config.yaml
dataset: "short read English sentences (LibriTTS-R)"
embed_dim: 256
encoder_mlp_ratio: 6
text_encoder_qk_norm: false
text_encoder_drop_path: 0.15
init: "kaiming_normal"
beta2: 0.999
lr_schedule: "step"
Rows from block 8 of the audio encoder, named by matrix and row number. Each number is 50 + 12 x the weight over its row's rms, rounded and kept within 0 to 99. All counts start at 0. After the name is the row's rms in percent of the matrix's.
# fc2: second MLP down (encoder.blocks.8.mlp.fc2.weight, 256x1536), inputs 650-699
fc2.108 087:50 46 54 51 55 48 45 44 42 40 49 58 52 28 57 76 52 46 49 47 34 48 35 50 55 31 44 53 19 64 56 59 42 66 71 44 55 62 65 61 64 49 61 47 33 47 33 54 49 43
fc2.109 104:39 43 75 50 50 47 63 65 57 33 34 53 29 33 55 61 27 73 56 66 49 55 71 45 63 57 73 48 47 70 40 43 41 77 49 45 35 48 43 62 42 61 49 40 56 66 44 31 70 59
fc2.110 089:60 40 51 50 26 57 34 64 50 63 53 54 61 59 57 29 40 41 58 71 48 49 83 39 44 50 47 65 45 66 43 36 45 58 40 46 42 55 52 49 63 70 73 42 42 57 37 46 69 74
fc2.111 087:44 64 51 51 34 53 57 39 48 55 12 59 60 76 32 48 45 51 41 48 49 67 53 35 49 67 74 56 60 63 29 41 36 33 59 62 38 57 51 19 42 34 46 49 27 29 54 48 26 60
fc2.112 105:57 43 44 39 34 62 63 62 46 63 26 39 79 50 69 40 46 44 49 38 20 60 21 46 52 50 34 46 45 33 69 46 64 36 62 33 43 61 56 61 72 65 32 62 43 41 57 48 34 39
fc2.113 100:64 77 87 39 38 52 64 53 48 53 53 58 50 53 38 48 65 43 37 51 36 36 41 58 40 55 35 53 61 56 30 52 59 56 35 49 28 59 24 52 51 54 60 49 47 35 48 59 58 37
fc2.114 096:48 61 45 45 25 48 60 47 45 61 31 52 46 35 47 43 53 46 48 57 54 38 46 51 42 46 73 57 55 41 39 44 53 51 71 51 50 35 53 61 36 59 53 62 64 63 67 60 41 42
fc2.115 095:30 48 32 44 51 45 54 53 37 55 64 44 48 35 72 29 44 53 44 37 45 32 57 48 39 56 48 51 59 59 64 35 46 52 41 42 51 36 79 65 26 12 51 18 49 55 66 64 44 59
fc2.116 099:52 19 15 58 70 37 42 50 44 40 60 38 45 42 54 33 56 66 45 29 32 37 46 49 60 58 54 49 49 61 44 63 53 51 43 68 56 53 56 57 44 33 61 33 80 53 25 54 47 64
fc2.117 104:47 53 75 52 92 36 47 50 57 47 53 32 33 55 36 43 71 46 48 48 49 54 36 43 55 59 47 60 47 39 37 54 41 25 57 07 74 28 40 30 44 30 50 57 34 21 55 51 62 43
fc2.118 096:62 64 36 27 56 55 33 65 59 50 55 54 61 59 53 66 41 60 60 71 36 57 50 57 59 53 48 39 61 67 59 44 20 64 50 48 51 47 59 73 41 54 55 45 26 40 40 39 32 40
fc2.119 113:50 52 50 52 52 39 34 56 71 60 87 69 89 59 58 58 69 53 59 54 73 54 53 52 25 59 42 40 63 65 58 44 46 70 45 20 44 63 65 49 67 65 54 51 31 33 48 34 49 63
fc2.120 106:65 49 61 52 46 51 39 62 32 35 20 69 50 62 66 53 45 38 46 71 33 63 37 65 55 81 54 48 37 50 57 45 72 38 52 41 25 62 49 40 67 41 46 35 53 36 56 41 42 43
fc2.121 100:54 40 48 39 32 57 45 27 72 50 50 71 47 52 47 31 39 75 42 47 63 41 52 41 44 45 49 51 50 68 56 26 63 55 29 39 41 53 54 46 51 43 58 40 42 57 42 44 49 41
fc2.122 093:39 22 40 23 51 55 45 51 28 73 52 49 63 69 64 60 59 38 67 48 46 49 34 62 29 52 38 52 65 57 55 59 63 53 50 62 67 53 33 61 56 61 43 41 53 40 60 33 42 55
fc2.123 107:54 50 40 68 65 47 39 62 49 71 70 45 64 56 43 32 73 51 56 61 40 33 66 42 42 46 44 46 33 34 59 48 52 65 40 26 74 47 37 52 45 47 42 43 48 40 30 28 43 54
fc2.124 099:40 32 31 44 35 34 55 24 25 47 32 44 64 41 56 62 57 47 55 40 56 42 57 30 42 38 28 68 44 63 56 51 46 58 66 40 68 42 74 46 41 56 33 42 50 39 64 40 57 65
fc2.125 101:29 29 28 43 77 52 50 67 53 43 64 64 36 46 71 50 58 47 45 43 37 31 39 66 56 41 62 37 45 62 65 62 64 60 35 15 46 41 70 44 51 42 31 50 56 73 41 39 53 41
fc2.126 102:64 57 45 48 45 42 66 57 49 32 39 73 59 40 31 81 46 43 60 44 31 52 62 50 39 37 43 52 84 21 62 44 25 40 74 54 45 60 58 65 46 30 47 62 58 48 47 39 42 35
fc2.127 110:31 75 60 62 46 24 71 46 46 59 67 44 40 47 46 57 57 44 55 70 54 66 39 40 39 63 33 60 32 43 44 43 38 43 35 46 53 38 46 34 29 40 46 58 46 36 66 42 52 66
fc2.128 097:50 32 54 16 20 25 46 65 28 47 51 57 64 48 99 51 43 44 52 59 63 45 29 49 40 57 58 39 80 49 41 52 48 60 39 45 48 61 62 57 65 63 37 70 72 54 51 46 45 38
fc2.129 101:61 64 69 53 56 29 53 54 70 40 21 37 45 62 59 38 65 60 53 43 25 51 37 51 52 73 39 43 48 59 61 64 50 41 55 29 51 50 48 67 44 52 44 52 36 65 40 49 46 45
fc2.130 095:46 69 49 47 68 48 58 27 30 72 57 61 60 63 52 38 62 48 38 27 61 54 57 47 38 41 40 22 53 63 47 33 49 58 60 45 55 63 56 41 56 38 49 56 62 51 56 50 55 56
fc2.131 099:64 56 71 42 38 52 55 51 37 82 53 60 41 46 42 60 48 46 50 55 62 63 42 38 55 57 36 55 45 79 26 57 50 68 36 32 60 54 27 48 51 69 47 44 36 66 44 55 47 72
fc2.132 093:29 53 29 56 53 39 46 45 60 44 62 38 58 52 61 51 48 50 57 25 34 45 49 57 54 42 43 51 45 57 49 52 69 50 65 50 55 60 52 53 43 28 46 45 43 73 58 36 40 55
fc2.133 101:40 44 71 59 35 41 46 58 43 43 64 50 66 54 50 38 42 48 46 25 56 50 62 61 52 42 48 52 48 33 63 48 41 25 63 56 44 50 32 58 48 35 31 54 63 46 63 57 39 52
fc2.134 100:42 60 57 45 52 41 38 62 40 55 54 65 82 44 50 54 43 37 38 38 29 43 53 42 52 42 43 54 56 51 65 49 42 48 52 58 56 51 35 69 50 56 67 61 55 45 62 49 62 50
fc2.135 096:43 41 14 56 59 52 52 84 53 53 53 61 60 49 66 33 50 57 49 17 38 72 35 51 45 55 76 39 21 52 73 58 41 45 38 41 61 38 46 38 33 45 64 59 18 45 41 59 62 39
fc2.136 097:51 50 39 55 76 31 44 33 43 45 50 64 61 63 51 51 40 73 61 45 54 52 34 44 61 44 53 33 56 30 57 41 50 41 50 67 46 63 69 75 47 34 58 58 40 56 41 53 48 69
fc2.137 099:57 43 64 60 66 35 39 57 43 57 28 47 37 39 41 59 46 60 61 50 64 56 56 61 55 53 46 42 46 49 47 41 44 64 47 56 48 34 50 24 58 74 70 44 41 48 46 52 49 77
fc2.138 105:55 78 81 50 28 41 51 38 43 61 54 49 58 32 52 48 53 52 56 73 46 47 45 46 43 42 57 52 55 54 63 65 55 42 40 31 39 60 57 58 44 50 49 48 21 22 68 51 34 49
fc2.139 093:63 42 43 42 29 42 49 52 45 54 34 44 43 54 61 48 44 30 62 40 41 47 28 49 49 54 48 60 22 39 38 63 49 62 30 22 46 41 70 59 66 59 60 40 34 38 51 51 43 54
fc2.140 107:66 42 71 48 23 49 67 45 46 62 53 52 64 23 67 23 43 40 54 36 35 57 70 58 40 31 35 49 50 54 61 62 57 51 65 48 50 66 65 65 43 55 53 49 54 28 32 46 39 57
fc2.141 097:52 43 56 33 68 75 56 52 42 49 52 41 36 59 70 39 74 47 46 19 42 62 65 45 53 51 66 53 52 42 74 65 49 63 56 61 28 51 39 53 51 78 35 57 56 44 60 62 57 48
fc2.142 098:60 49 43 48 49 53 46 51 49 52 55 56 53 54 53 23 52 38 57 44 43 54 43 37 74 58 43 56 34 55 57 71 63 39 53 61 39 45 15 40 42 58 65 70 54 60 52 36 60 52
fc2.143 105:65 47 55 56 45 49 47 33 44 66 58 62 70 62 79 13 42 44 52 45 44 32 40 57 34 69 50 56 63 46 58 45 38 40 38 52 63 68 41 52 41 55 46 56 27 69 36 35 56 56
fc2.144 098:64 54 31 51 64 66 55 50 32 37 60 53 68 42 59 50 55 40 34 28 41 44 41 33 73 36 33 50 57 29 43 42 49 68 41 55 39 43 59 57 51 32 42 58 55 49 46 60 57 39
fc2.145 101:65 45 57 39 30 54 47 55 24 46 74 45 39 33 63 49 61 51 53 33 44 50 29 49 62 70 57 60 48 49 32 37 46 58 43 74 66 58 50 19 55 53 50 48 57 61 40 49 52 31
fc2.146 100:59 59 46 38 52 59 63 52 58 45 64 51 23 56 21 19 48 44 51 78 63 59 74 40 40 63 57 50 48 60 27 51 49 52 37 50 53 49 54 24 53 59 45 54 29 59 74 45 79 39
fc2.147 099:62 58 66 38 32 48 49 54 25 59 91 41 41 54 59 31 56 48 61 70 51 35 55 61 49 25 50 47 26 48 26 54 63 43 26 68 39 56 38 56 35 66 67 59 27 41 49 58 62 60
fc2.148 095:52 51 30 37 69 56 52 48 36 55 43 30 66 33 53 12 76 48 53 33 43 54 40 62 53 49 72 33 60 48 38 58 32 38 52 23 55 63 46 54 40 35 65 38 53 48 35 48 51 33
fc2.149 095:52 75 40 45 40 44 56 55 49 69 68 59 34 60 68 51 41 62 42 44 54 69 60 60 54 70 66 54 77 28 57 39 51 49 53 57 69 53 53 59 44 41 34 72 36 61 50 55 75 15
fc2.150 095:31 42 56 52 39 35 59 43 48 50 31 50 41 50 48 54 69 36 57 49 36 50 52 75 57 32 41 42 44 67 67 47 48 64 36 38 44 43 47 40 40 52 61 48 48 30 63 48 57 30
fc2.151 090:47 36 34 47 43 55 58 57 61 53 65 60 65 52 50 68 30 33 48 36 49 37 33 55 68 59 50 52 69 59 52 36 27 64 66 41 44 55 68 40 50 58 67 53 52 61 33 30 56 36
fc2.152 093:52 21 53 40 57 29 51 40 82 68 49 68 40 45 56 43 36 42 35 41 56 27 61 33 23 50 45 29 43 38 61 51 36 61 52 35 36 42 55 66 44 54 73 55 72 53 41 29 72 32
fc2.153 107:54 59 74 49 45 62 44 42 16 37 65 53 20 63 33 36 43 43 45 54 48 78 38 47 43 58 39 30 50 53 33 64 64 38 37 31 38 38 31 46 34 58 36 38 49 41 79 66 45 54
fc2.154 094:51 45 33 44 48 40 44 47 39 60 62 46 82 39 64 56 45 47 49 51 40 39 69 58 39 45 36 38 47 59 60 52 42 50 45 72 53 61 75 46 44 55 73 54 54 33 42 30 31 45
fc2.155 099:55 55 50 59 34 47 67 29 61 36 46 45 34 52 51 41 64 63 57 47 55 51 53 53 38 57 71 51 44 52 43 41 68 49 54 57 49 63 73 46 55 63 71 65 42 27 38 44 54 39
fc2.156 094:44 44 58 37 45 56 62 43 61 43 44 36 16 41 53 49 47 76 36 59 56 66 61 59 26 58 56 58 44 74 44 79 34 49 39 67 38 34 41 50 57 69 33 74 61 62 50 57 47 47
fc2.157 091:34 46 46 48 63 58 53 57 59 49 39 55 67 44 50 72 44 40 40 35 65 44 73 54 49 42 77 38 48 38 51 49 22 76 60 32 41 47 36 46 68 33 49 57 24 70 60 43 51 50
fc2.158 104:48 30 49 37 39 61 40 45 43 46 62 56 36 24 63 49 38 40 48 41 53 62 40 39 72 37 55 39 43 59 59 50 62 48 56 44 47 78 39 58 51 58 45 54 49 61 59 62 71 34
fc2.159 097:46 39 62 45 59 40 53 25 72 59 55 65 54 33 58 60 56 37 43 55 40 37 46 38 68 47 56 51 38 74 48 50 70 56 49 70 51 48 34 60 45 50 76 41 52 55 83 57 54 86
fc2.160 095:43 23 55 46 16 38 68 46 35 43 31 39 50 57 61 27 58 52 45 53 60 45 55 37 68 29 48 39 48 52 54 55 51 34 48 31 50 41 69 43 35 51 45 56 70 52 56 38 54 57
fc2.161 106:48 35 55 53 42 50 59 67 63 53 57 35 54 48 33 74 39 53 40 47 49 57 70 40 60 41 71 56 52 30 44 33 47 52 70 58 36 43 71 65 42 30 73 44 73 54 53 42 71 48
fc2.162 094:65 31 50 51 68 53 59 65 59 62 46 19 42 52 54 19 39 45 40 06 55 62 60 37 50 47 49 48 16 51 49 50 42 56 44 47 45 59 66 68 52 44 51 55 69 33 36 60 57 59
fc2.163 095:56 38 50 54 27 44 32 40 40 48 72 77 52 22 52 26 38 63 58 54 49 46 59 23 47 48 64 40 60 64 61 57 28 56 49 37 47 55 26 52 46 53 48 68 50 30 48 55 54 51
fc2.164 102:43 64 69 83 71 52 54 52 55 30 41 46 74 51 38 45 42 53 56 56 19 30 70 60 64 36 59 48 65 30 63 38 52 47 60 53 52 60 58 61 33 43 57 36 40 55 43 59 40 67
fc2.165 101:56 42 36 54 49 50 71 36 47 50 46 60 66 53 63 61 50 65 69 63 56 57 68 53 65 66 55 56 62 53 56 44 53 51 37 47 57 55 53 55 61 65 46 47 63 37 49 52 33 68
fc2.166 098:65 54 42 31 32 37 66 65 66 59 51 57 50 49 56 55 44 44 42 21 34 51 42 62 36 50 57 38 39 52 64 29 36 46 32 36 49 61 51 49 57 74 54 54 29 63 56 50 64 49
fc2.167 093:35 46 33 50 48 54 42 28 63 48 41 69 58 53 53 58 53 54 43 63 35 36 38 37 67 56 45 62 47 54 64 43 61 50 50 54 50 28 34 42 47 57 52 54 60 64 54 45 62 66
fc2.168 096:59 56 63 71 59 40 40 52 55 23 57 49 27 49 50 57 50 76 31 48 44 24 52 38 55 44 43 46 33 38 41 54 85 46 37 69 47 55 25 42 45 70 55 57 53 56 70 70 41 46
fc2.169 094:74 51 52 29 46 54 53 65 51 49 15 27 36 60 35 49 26 47 54 51 44 75 35 52 72 47 59 51 44 45 57 54 59 47 35 65 54 43 51 47 68 46 57 28 45 46 52 68 40 88
fc2.170 110:42 62 59 47 16 68 31 63 57 41 25 50 59 50 69 79 30 50 50 67 53 58 39 57 38 43 38 68 48 42 49 59 60 36 52 55 36 45 48 44 43 51 37 40 39 38 54 42 49 71
fc2.171 093:40 51 66 38 41 35 48 46 53 62 64 43 45 55 50 44 50 55 68 70 37 40 50 23 42 42 35 35 55 40 39 42 54 72 44 48 47 67 28 66 35 52 46 53 51 47 28 23 48 37
fc2.172 104:72 57 56 45 42 51 35 47 54 63 44 45 10 51 39 64 50 61 41 53 59 51 44 44 60 64 52 46 39 43 49 45 78 46 47 57 39 27 46 19 53 35 76 42 50 52 55 38 57 43
fc2.173 098:59 42 30 39 46 44 50 47 26 67 35 42 58 36 40 72 55 40 70 42 46 42 62 59 35 64 56 54 53 58 57 40 37 38 58 31 42 51 60 56 41 51 56 44 45 57 59 42 58 62
fc2.174 093:52 39 42 65 65 60 60 75 47 39 34 50 39 48 59 25 61 36 49 43 36 53 57 39 40 67 61 45 35 27 32 68 74 54 61 71 32 48 48 33 56 30 49 52 38 36 73 60 61 70
fc2.175 099:39 59 57 56 84 62 50 40 58 40 38 56 38 42 83 47 41 44 47 62 56 34 57 54 45 51 56 43 65 49 50 48 59 51 57 49 56 62 49 68 45 49 52 63 50 60 30 50 46 25
fc2.176 085:44 29 72 56 50 30 59 63 60 31 27 59 61 46 47 45 47 55 45 63 43 61 54 47 36 56 39 71 49 70 63 46 52 63 37 51 41 56 48 55 59 58 35 53 55 61 62 10 39 68
fc2.177 101:54 70 43 39 55 57 60 33 58 49 55 63 32 63 44 34 42 32 29 47 45 54 56 59 49 46 59 37 60 34 76 53 40 29 54 49 59 50 66 40 56 56 60 45 40 40 57 36 50 60
fc2.178 099:55 25 46 41 45 58 41 46 50 57 52 50 33 52 69 51 50 46 31 41 57 48 44 32 50 48 56 47 43 46 42 65 55 56 33 65 59 39 22 43 61 58 63 50 29 76 41 46 60 66
fc2.179 103:30 42 64 51 46 52 69 53 59 44 57 62 79 69 44 45 64 47 46 05 39 64 66 57 36 51 42 52 80 59 48 55 57 64 54 93 41 59 65 41 61 24 57 63 48 41 62 46 44 73
fc2.180 103:48 58 63 45 52 46 44 70 48 45 41 51 49 45 43 46 50 44 57 41 26 28 56 48 63 62 66 54 38 78 44 61 45 42 51 53 43 34 47 66 42 31 47 71 41 43 47 41 53 58
fc2.181 099:52 42 57 45 46 74 61 48 52 53 56 60 66 77 53 49 41 58 59 55 46 42 53 48 80 58 43 50 48 49 49 68 37 45 48 54 42 54 43 40 73 54 60 29 58 45 43 60 60 46
fc2.182 106:46 27 18 39 39 28 52 53 63 42 47 58 67 63 55 67 47 62 37 59 37 40 56 56 37 59 49 52 46 36 62 41 42 34 52 60 50 53 49 47 54 39 46 56 48 34 57 47 36 72
fc2.183 091:49 56 55 47 71 67 41 23 56 42 30 64 41 44 58 71 58 50 53 62 69 48 53 60 57 55 31 52 39 46 40 48 39 51 54 53 41 46 48 54 30 36 39 45 48 60 29 49 49 62
fc2.184 101:62 46 53 40 67 33 42 63 53 59 29 62 73 53 74 29 46 41 44 41 44 49 35 43 70 72 69 39 57 54 52 41 35 51 46 35 65 54 53 64 40 51 52 44 61 75 57 55 52 17
fc2.185 101:38 69 72 27 44 43 43 39 45 39 41 44 38 66 41 28 45 57 48 58 51 42 52 37 43 57 47 51 37 60 29 40 53 37 48 68 41 40 68 50 43 41 35 58 45 51 61 60 56 48
fc2.186 096:52 66 28 48 51 38 39 37 48 51 40 59 62 60 53 54 63 48 68 57 41 62 46 78 46 53 42 44 46 73 60 54 52 55 61 37 53 41 64 45 42 35 49 35 24 57 61 37 35 74
fc2.187 097:65 37 53 23 45 64 49 46 58 25 50 58 44 37 56 45 34 53 50 40 42 65 21 38 61 51 67 45 36 68 54 58 71 68 31 21 46 39 26 39 48 57 55 83 54 53 67 33 53 53
fc2.188 103:48 50 45 46 29 61 53 37 58 52 63 41 42 54 70 59 65 55 52 43 59 61 64 40 51 40 52 42 46 65 42 42 43 42 45 48 42 49 43 34 50 46 56 40 49 29 38 56 68 54
fc2.189 103:59 55 73 61 84 45 68 47 55 50 55 70 43 48 23 42 54 53 43 22 42 35 47 53 67 45 33 65 45 69 43 65 42 48 46 71 41 29 68 49 51 28 47 42 62 41 48 53 67 42
fc2.190 110:59 68 56 40 66 57 34 60 61 51 49 50 71 36 45 67 47 57 55 68 63 34 43 38 73 30 64 41 56 43 74 50 51 57 54 33 58 64 70 58 42 49 56 10 61 39 48 67 35 54
fc2.191 096:51 87 58 58 80 43 64 40 76 27 50 45 30 42 67 52 44 57 57 43 53 45 40 41 42 29 56 64 28 58 48 65 50 65 27 59 45 53 29 49 41 45 37 56 48 74 33 28 44 53
fc2.192 103:29 38 29 55 52 57 46 62 35 55 66 57 65 47 47 39 52 36 52 55 25 43 46 57 48 53 57 62 48 43 44 45 49 45 50 40 55 62 41 47 81 37 40 49 47 47 58 70 35 50
fc2.193 102:54 82 40 55 52 67 39 32 68 54 60 50 26 39 54 50 56 63 39 48 72 63 42 52 53 67 57 50 35 40 39 45 56 33 46 52 46 53 49 20 36 33 52 49 44 33 57 61 37 58
fc2.194 094:55 67 55 47 53 61 39 43 43 46 53 82 74 46 72 46 38 44 47 62 38 48 54 40 62 58 62 39 43 59 58 61 35 56 63 46 39 61 69 48 24 45 53 43 43 51 42 48 43 62
fc2.195 102:45 55 49 40 54 26 40 44 29 59 49 62 86 48 49 35 45 82 74 34 28 37 72 54 52 25 57 46 52 49 43 53 36 42 66 33 64 68 57 52 52 56 82 42 43 48 38 41 48 61
fc2.196 101:47 37 64 32 47 66 49 45 32 57 38 51 57 67 47 56 62 47 55 56 56 30 49 53 50 62 44 58 69 64 32 51 59 32 36 56 58 34 35 41 47 44 79 66 31 39 53 34 23 45
fc2.197 100:38 56 64 34 56 41 23 42 42 49 75 43 56 48 34 23 53 41 52 32 44 53 71 38 38 37 46 28 55 43 58 58 26 57 62 73 33 55 43 62 60 47 31 40 56 25 67 40 50 52
fc2.198 096:60 53 69 51 63 55 37 52 45 56 54 38 41 57 81 61 58 41 57 51 60 76 73 52 48 61 61 63 57 88 39 39 64 64 55 61 30 62 33 49 40 58 31 50 43 51 69 60 49 85
fc2.199 108:43 45 42 54 38 55 54 59 37 65 56 47 73 38 68 45 59 51 64 54 58 38 31 63 39 36 53 41 52 50 59 44 34 48 58 36 67 42 43 38 68 59 41 37 32 49 66 51 40 43
fc2.200 100:55 31 32 84 47 56 51 68 48 55 53 60 52 65 61 43 43 31 61 68 62 75 36 36 58 52 24 66 54 46 72 32 64 72 49 35 55 58 25 46 55 45 63 45 42 59 43 60 66 53
fc2.201 109:42 87 62 60 64 43 55 38 34 30 30 54 30 38 33 61 57 51 49 77 67 35 55 54 37 50 77 52 32 45 50 51 43 50 53 46 32 57 75 24 39 59 54 37 54 53 64 37 64 57
fc2.202 118:47 47 15 41 47 52 51 64 52 23 26 44 90 46 54 43 40 59 56 40 38 49 63 60 44 47 63 58 65 33 62 39 18 55 52 59 39 59 81 59 31 50 55 43 42 53 62 38 49 43
fc2.203 098:37 41 67 54 64 43 46 41 56 58 56 59 67 46 64 18 57 34 32 24 60 53 38 38 29 37 75 37 60 56 36 54 59 36 76 71 63 52 49 69 39 63 30 40 48 41 59 71 45 56
fc2.204 103:40 52 32 52 70 60 49 46 53 55 35 41 65 58 44 61 51 56 30 28 44 47 60 53 48 39 44 66 58 56 70 59 46 48 60 39 46 71 63 44 43 41 38 49 38 56 35 49 62 45
fc2.205 105:34 47 55 49 29 49 50 31 58 35 49 34 38 49 33 64 54 68 44 43 83 52 79 58 39 50 67 65 43 64 52 38 68 57 40 50 67 35 80 46 42 61 59 17 34 58 51 78 60 55
fc2.206 115:65 32 46 56 63 45 49 68 78 47 64 54 70 66 56 52 50 66 53 39 45 46 46 57 53 49 25 45 41 66 57 28 38 58 61 59 61 51 37 50 51 41 47 59 62 55 26 46 33 56
fc2.207 101:52 44 49 49 57 46 49 69 39 41 90 53 44 60 43 51 51 26 60 54 53 27 22 52 61 34 73 70 31 72 59 57 52 67 23 41 58 38 50 40 47 63 49 45 50 67 65 55 58 59
fc2.208 095:54 50 27 44 46 62 49 62 54 64 55 24 32 80 38 36 51 46 37 70 67 40 49 52 65 48 78 48 59 67 52 50 81 39 51 49 35 46 44 41 38 55 52 56 46 45 70 52 40 84
fc2.209 105:43 48 45 51 35 59 49 52 53 66 59 57 62 54 49 46 30 57 44 47 58 47 24 53 43 38 52 48 54 52 52 55 37 59 52 34 42 59 59 56 59 63 54 50 70 62 47 52 59 41
fc2.210 103:48 51 76 42 43 57 48 68 39 48 30 53 68 56 61 48 32 48 54 79 59 59 20 58 49 53 50 56 64 54 59 46 35 36 46 58 51 74 60 71 57 48 45 36 44 47 61 37 46 55
fc2.211 102:34 58 41 51 72 35 63 37 59 67 52 59 66 60 66 52 38 40 41 49 54 47 40 54 37 48 50 46 58 50 30 43 43 32 39 47 67 55 59 49 48 76 42 55 32 44 49 49 41 60
fc2.212 116:54 46 51 47 79 38 53 65 54 40 34 55 43 40 54 82 46 53 37 43 37 41 69 54 67 42 54 59 60 34 45 44 55 46 69 71 59 43 66 57 45 29 51 57 80 31 45 44 43 50
fc2.213 096:42 61 46 56 58 60 42 52 58 50 46 59 41 56 34 25 57 51 47 74 56 27 23 38 28 42 49 39 51 48 52 34 41 52 36 39 66 37 45 56 59 47 58 51 25 41 57 61 55 50
fc2.214 093:35 30 33 33 37 34 79 53 50 57 76 24 35 70 61 68 63 60 49 57 48 46 26 39 47 61 65 55 60 44 47 32 50 49 39 45 32 54 54 62 39 70 38 44 27 53 36 48 50 67
fc2.215 098:52 53 55 32 58 67 47 55 47 43 31 50 42 48 58 47 51 36 53 53 64 52 35 50 47 47 62 67 37 20 63 42 65 58 84 55 66 42 20 31 66 33 36 34 45 45 72 65 39 35
fc2.216 107:57 43 59 33 28 59 35 42 58 49 52 46 65 58 47 50 56 19 45 54 39 56 33 52 52 46 51 61 37 31 48 54 55 35 64 61 63 42 40 74 50 57 79 46 26 47 47 52 41 73
fc2.217 094:63 55 58 63 25 41 41 42 36 12 36 56 28 66 60 39 41 45 48 34 55 57 36 51 53 52 71 58 44 56 55 54 48 39 56 42 39 38 30 54 56 38 43 40 56 76 35 55 46 44
fc2.218 105:61 21 55 71 54 63 64 61 35 53 42 44 92 60 42 33 61 47 42 59 42 51 72 47 59 40 51 51 43 34 67 55 61 42 32 78 36 41 48 73 61 52 43 47 51 40 68 46 34 59
fc2.219 101:56 77 61 77 40 36 57 51 68 75 46 35 50 50 36 42 63 60 54 42 55 56 49 35 35 55 34 53 29 39 40 51 68 69 48 58 75 51 37 34 46 56 63 59 26 66 52 55 45 39
fc2.220 102:54 33 70 56 63 41 52 41 51 34 41 62 58 48 71 60 28 39 36 21 38 45 38 78 76 46 50 38 48 40 64 38 44 57 55 60 33 46 29 67 41 41 42 44 47 71 51 52 58 62
fc2.221 097:43 43 43 55 51 43 37 78 41 39 38 61 64 43 74 36 58 45 50 47 62 61 24 53 37 40 65 72 52 22 57 41 40 35 66 26 51 39 58 45 60 48 54 42 50 31 58 53 37 49
fc2.222 097:38 35 58 53 72 61 47 63 41 41 45 46 63 52 69 30 79 64 53 44 46 57 64 35 48 46 47 34 47 40 70 36 50 47 58 42 47 49 69 53 59 48 58 56 51 50 35 40 44 70
fc2.223 105:81 59 47 61 34 38 44 47 46 38 59 48 38 69 58 37 47 46 40 74 68 43 38 46 67 61 49 63 50 57 38 60 65 47 43 35 60 55 46 28 39 53 56 60 29 51 36 54 46 45
fc2.224 101:58 44 28 51 52 56 49 62 43 46 61 58 70 53 65 18 42 44 58 28 44 37 43 49 44 42 62 37 59 45 69 39 42 52 75 59 55 43 49 69 50 43 56 53 58 31 48 54 45 52
fc2.225 097:43 39 64 39 49 42 49 61 52 41 59 63 55 34 85 48 50 59 54 52 52 68 35 41 46 61 57 56 64 92 64 57 48 41 48 52 36 49 60 62 57 49 34 45 50 61 49 34 48 50
fc2.226 091:53 48 43 65 57 46 43 63 43 48 56 55 35 49 73 76 53 56 58 64 29 68 29 39 71 39 61 44 75 40 62 38 54 47 56 66 38 44 62 53 46 55 57 64 50 79 54 34 65 45
fc2.227 098:35 51 56 66 57 31 36 53 55 50 34 70 65 36 52 35 39 27 49 39 39 52 34 62 35 55 55 40 44 53 71 51 51 54 67 56 41 51 71 47 50 34 42 59 43 55 40 43 51 57
fc2.228 114:55 49 65 46 70 54 51 33 56 55 46 41 23 65 20 49 68 50 52 72 70 40 47 33 60 53 58 43 38 41 24 60 69 31 64 59 49 45 40 27 51 68 57 45 50 52 47 48 55 51
fc2.229 106:57 28 56 50 64 47 40 47 54 64 51 34 21 67 42 42 49 52 52 49 56 43 65 53 45 43 70 50 50 45 37 57 54 37 69 42 43 41 32 40 45 46 46 44 62 59 47 49 55 68
fc2.230 096:53 52 60 53 36 64 75 54 39 39 58 63 48 27 53 53 42 29 49 58 39 42 41 57 69 58 60 38 50 56 51 56 42 55 35 65 57 26 53 52 57 54 61 33 45 46 50 69 48 41
fc2.231 104:51 39 45 43 26 62 76 55 33 43 65 45 53 57 75 39 46 42 64 30 49 43 39 19 49 51 56 64 52 46 52 46 55 37 64 43 38 52 34 41 42 58 52 48 53 38 45 41 71 57
fc2.232 108:45 48 36 41 51 54 47 34 48 41 44 43 35 72 44 53 36 70 53 52 45 35 36 52 45 65 58 57 49 58 32 47 54 31 51 56 52 35 31 57 48 55 49 35 35 50 50 53 45 43
fc2.233 092:33 41 57 60 60 24 62 50 24 60 39 44 63 75 37 39 71 68 48 52 62 30 48 45 56 51 64 47 52 49 50 41 54 62 63 69 46 48 57 56 64 65 38 26 39 48 39 57 45 53
fc2.234 096:55 59 50 26 73 52 60 29 37 46 46 36 51 31 42 52 63 68 63 55 42 35 43 67 40 32 27 45 52 50 39 61 51 37 47 36 62 57 29 45 36 62 43 58 25 54 58 52 51 40
fc2.235 098:52 48 75 59 62 58 43 45 70 47 42 43 60 33 61 45 46 47 52 39 40 57 50 40 35 49 40 56 31 47 56 47 40 58 45 45 69 60 50 47 52 54 66 56 38 52 52 37 40 39
fc2.236 116:57 42 52 47 41 55 43 61 42 44 33 44 36 65 51 46 73 51 59 44 47 58 58 54 39 46 37 44 44 64 30 44 49 50 37 51 52 51 49 33 41 60 53 37 58 73 48 52 56 71
fc2.237 098:44 66 82 60 42 50 33 33 41 41 66 42 45 44 47 46 49 60 66 36 50 55 70 50 56 49 61 61 45 47 34 55 42 37 45 45 53 71 60 41 62 51 54 43 47 58 44 44 34 56
fc2.238 111:54 68 84 50 46 58 53 28 56 67 35 32 24 65 33 57 40 30 45 80 44 51 55 57 46 57 48 55 44 59 29 60 54 45 51 49 42 44 19 58 54 58 63 47 54 43 70 55 62 45
fc2.239 114:46 28 51 51 72 66 43 47 60 40 22 43 17 49 49 48 53 46 63 51 60 58 47 50 47 56 35 58 42 65 28 55 28 51 43 33 51 41 33 41 48 40 68 57 54 76 44 47 55 61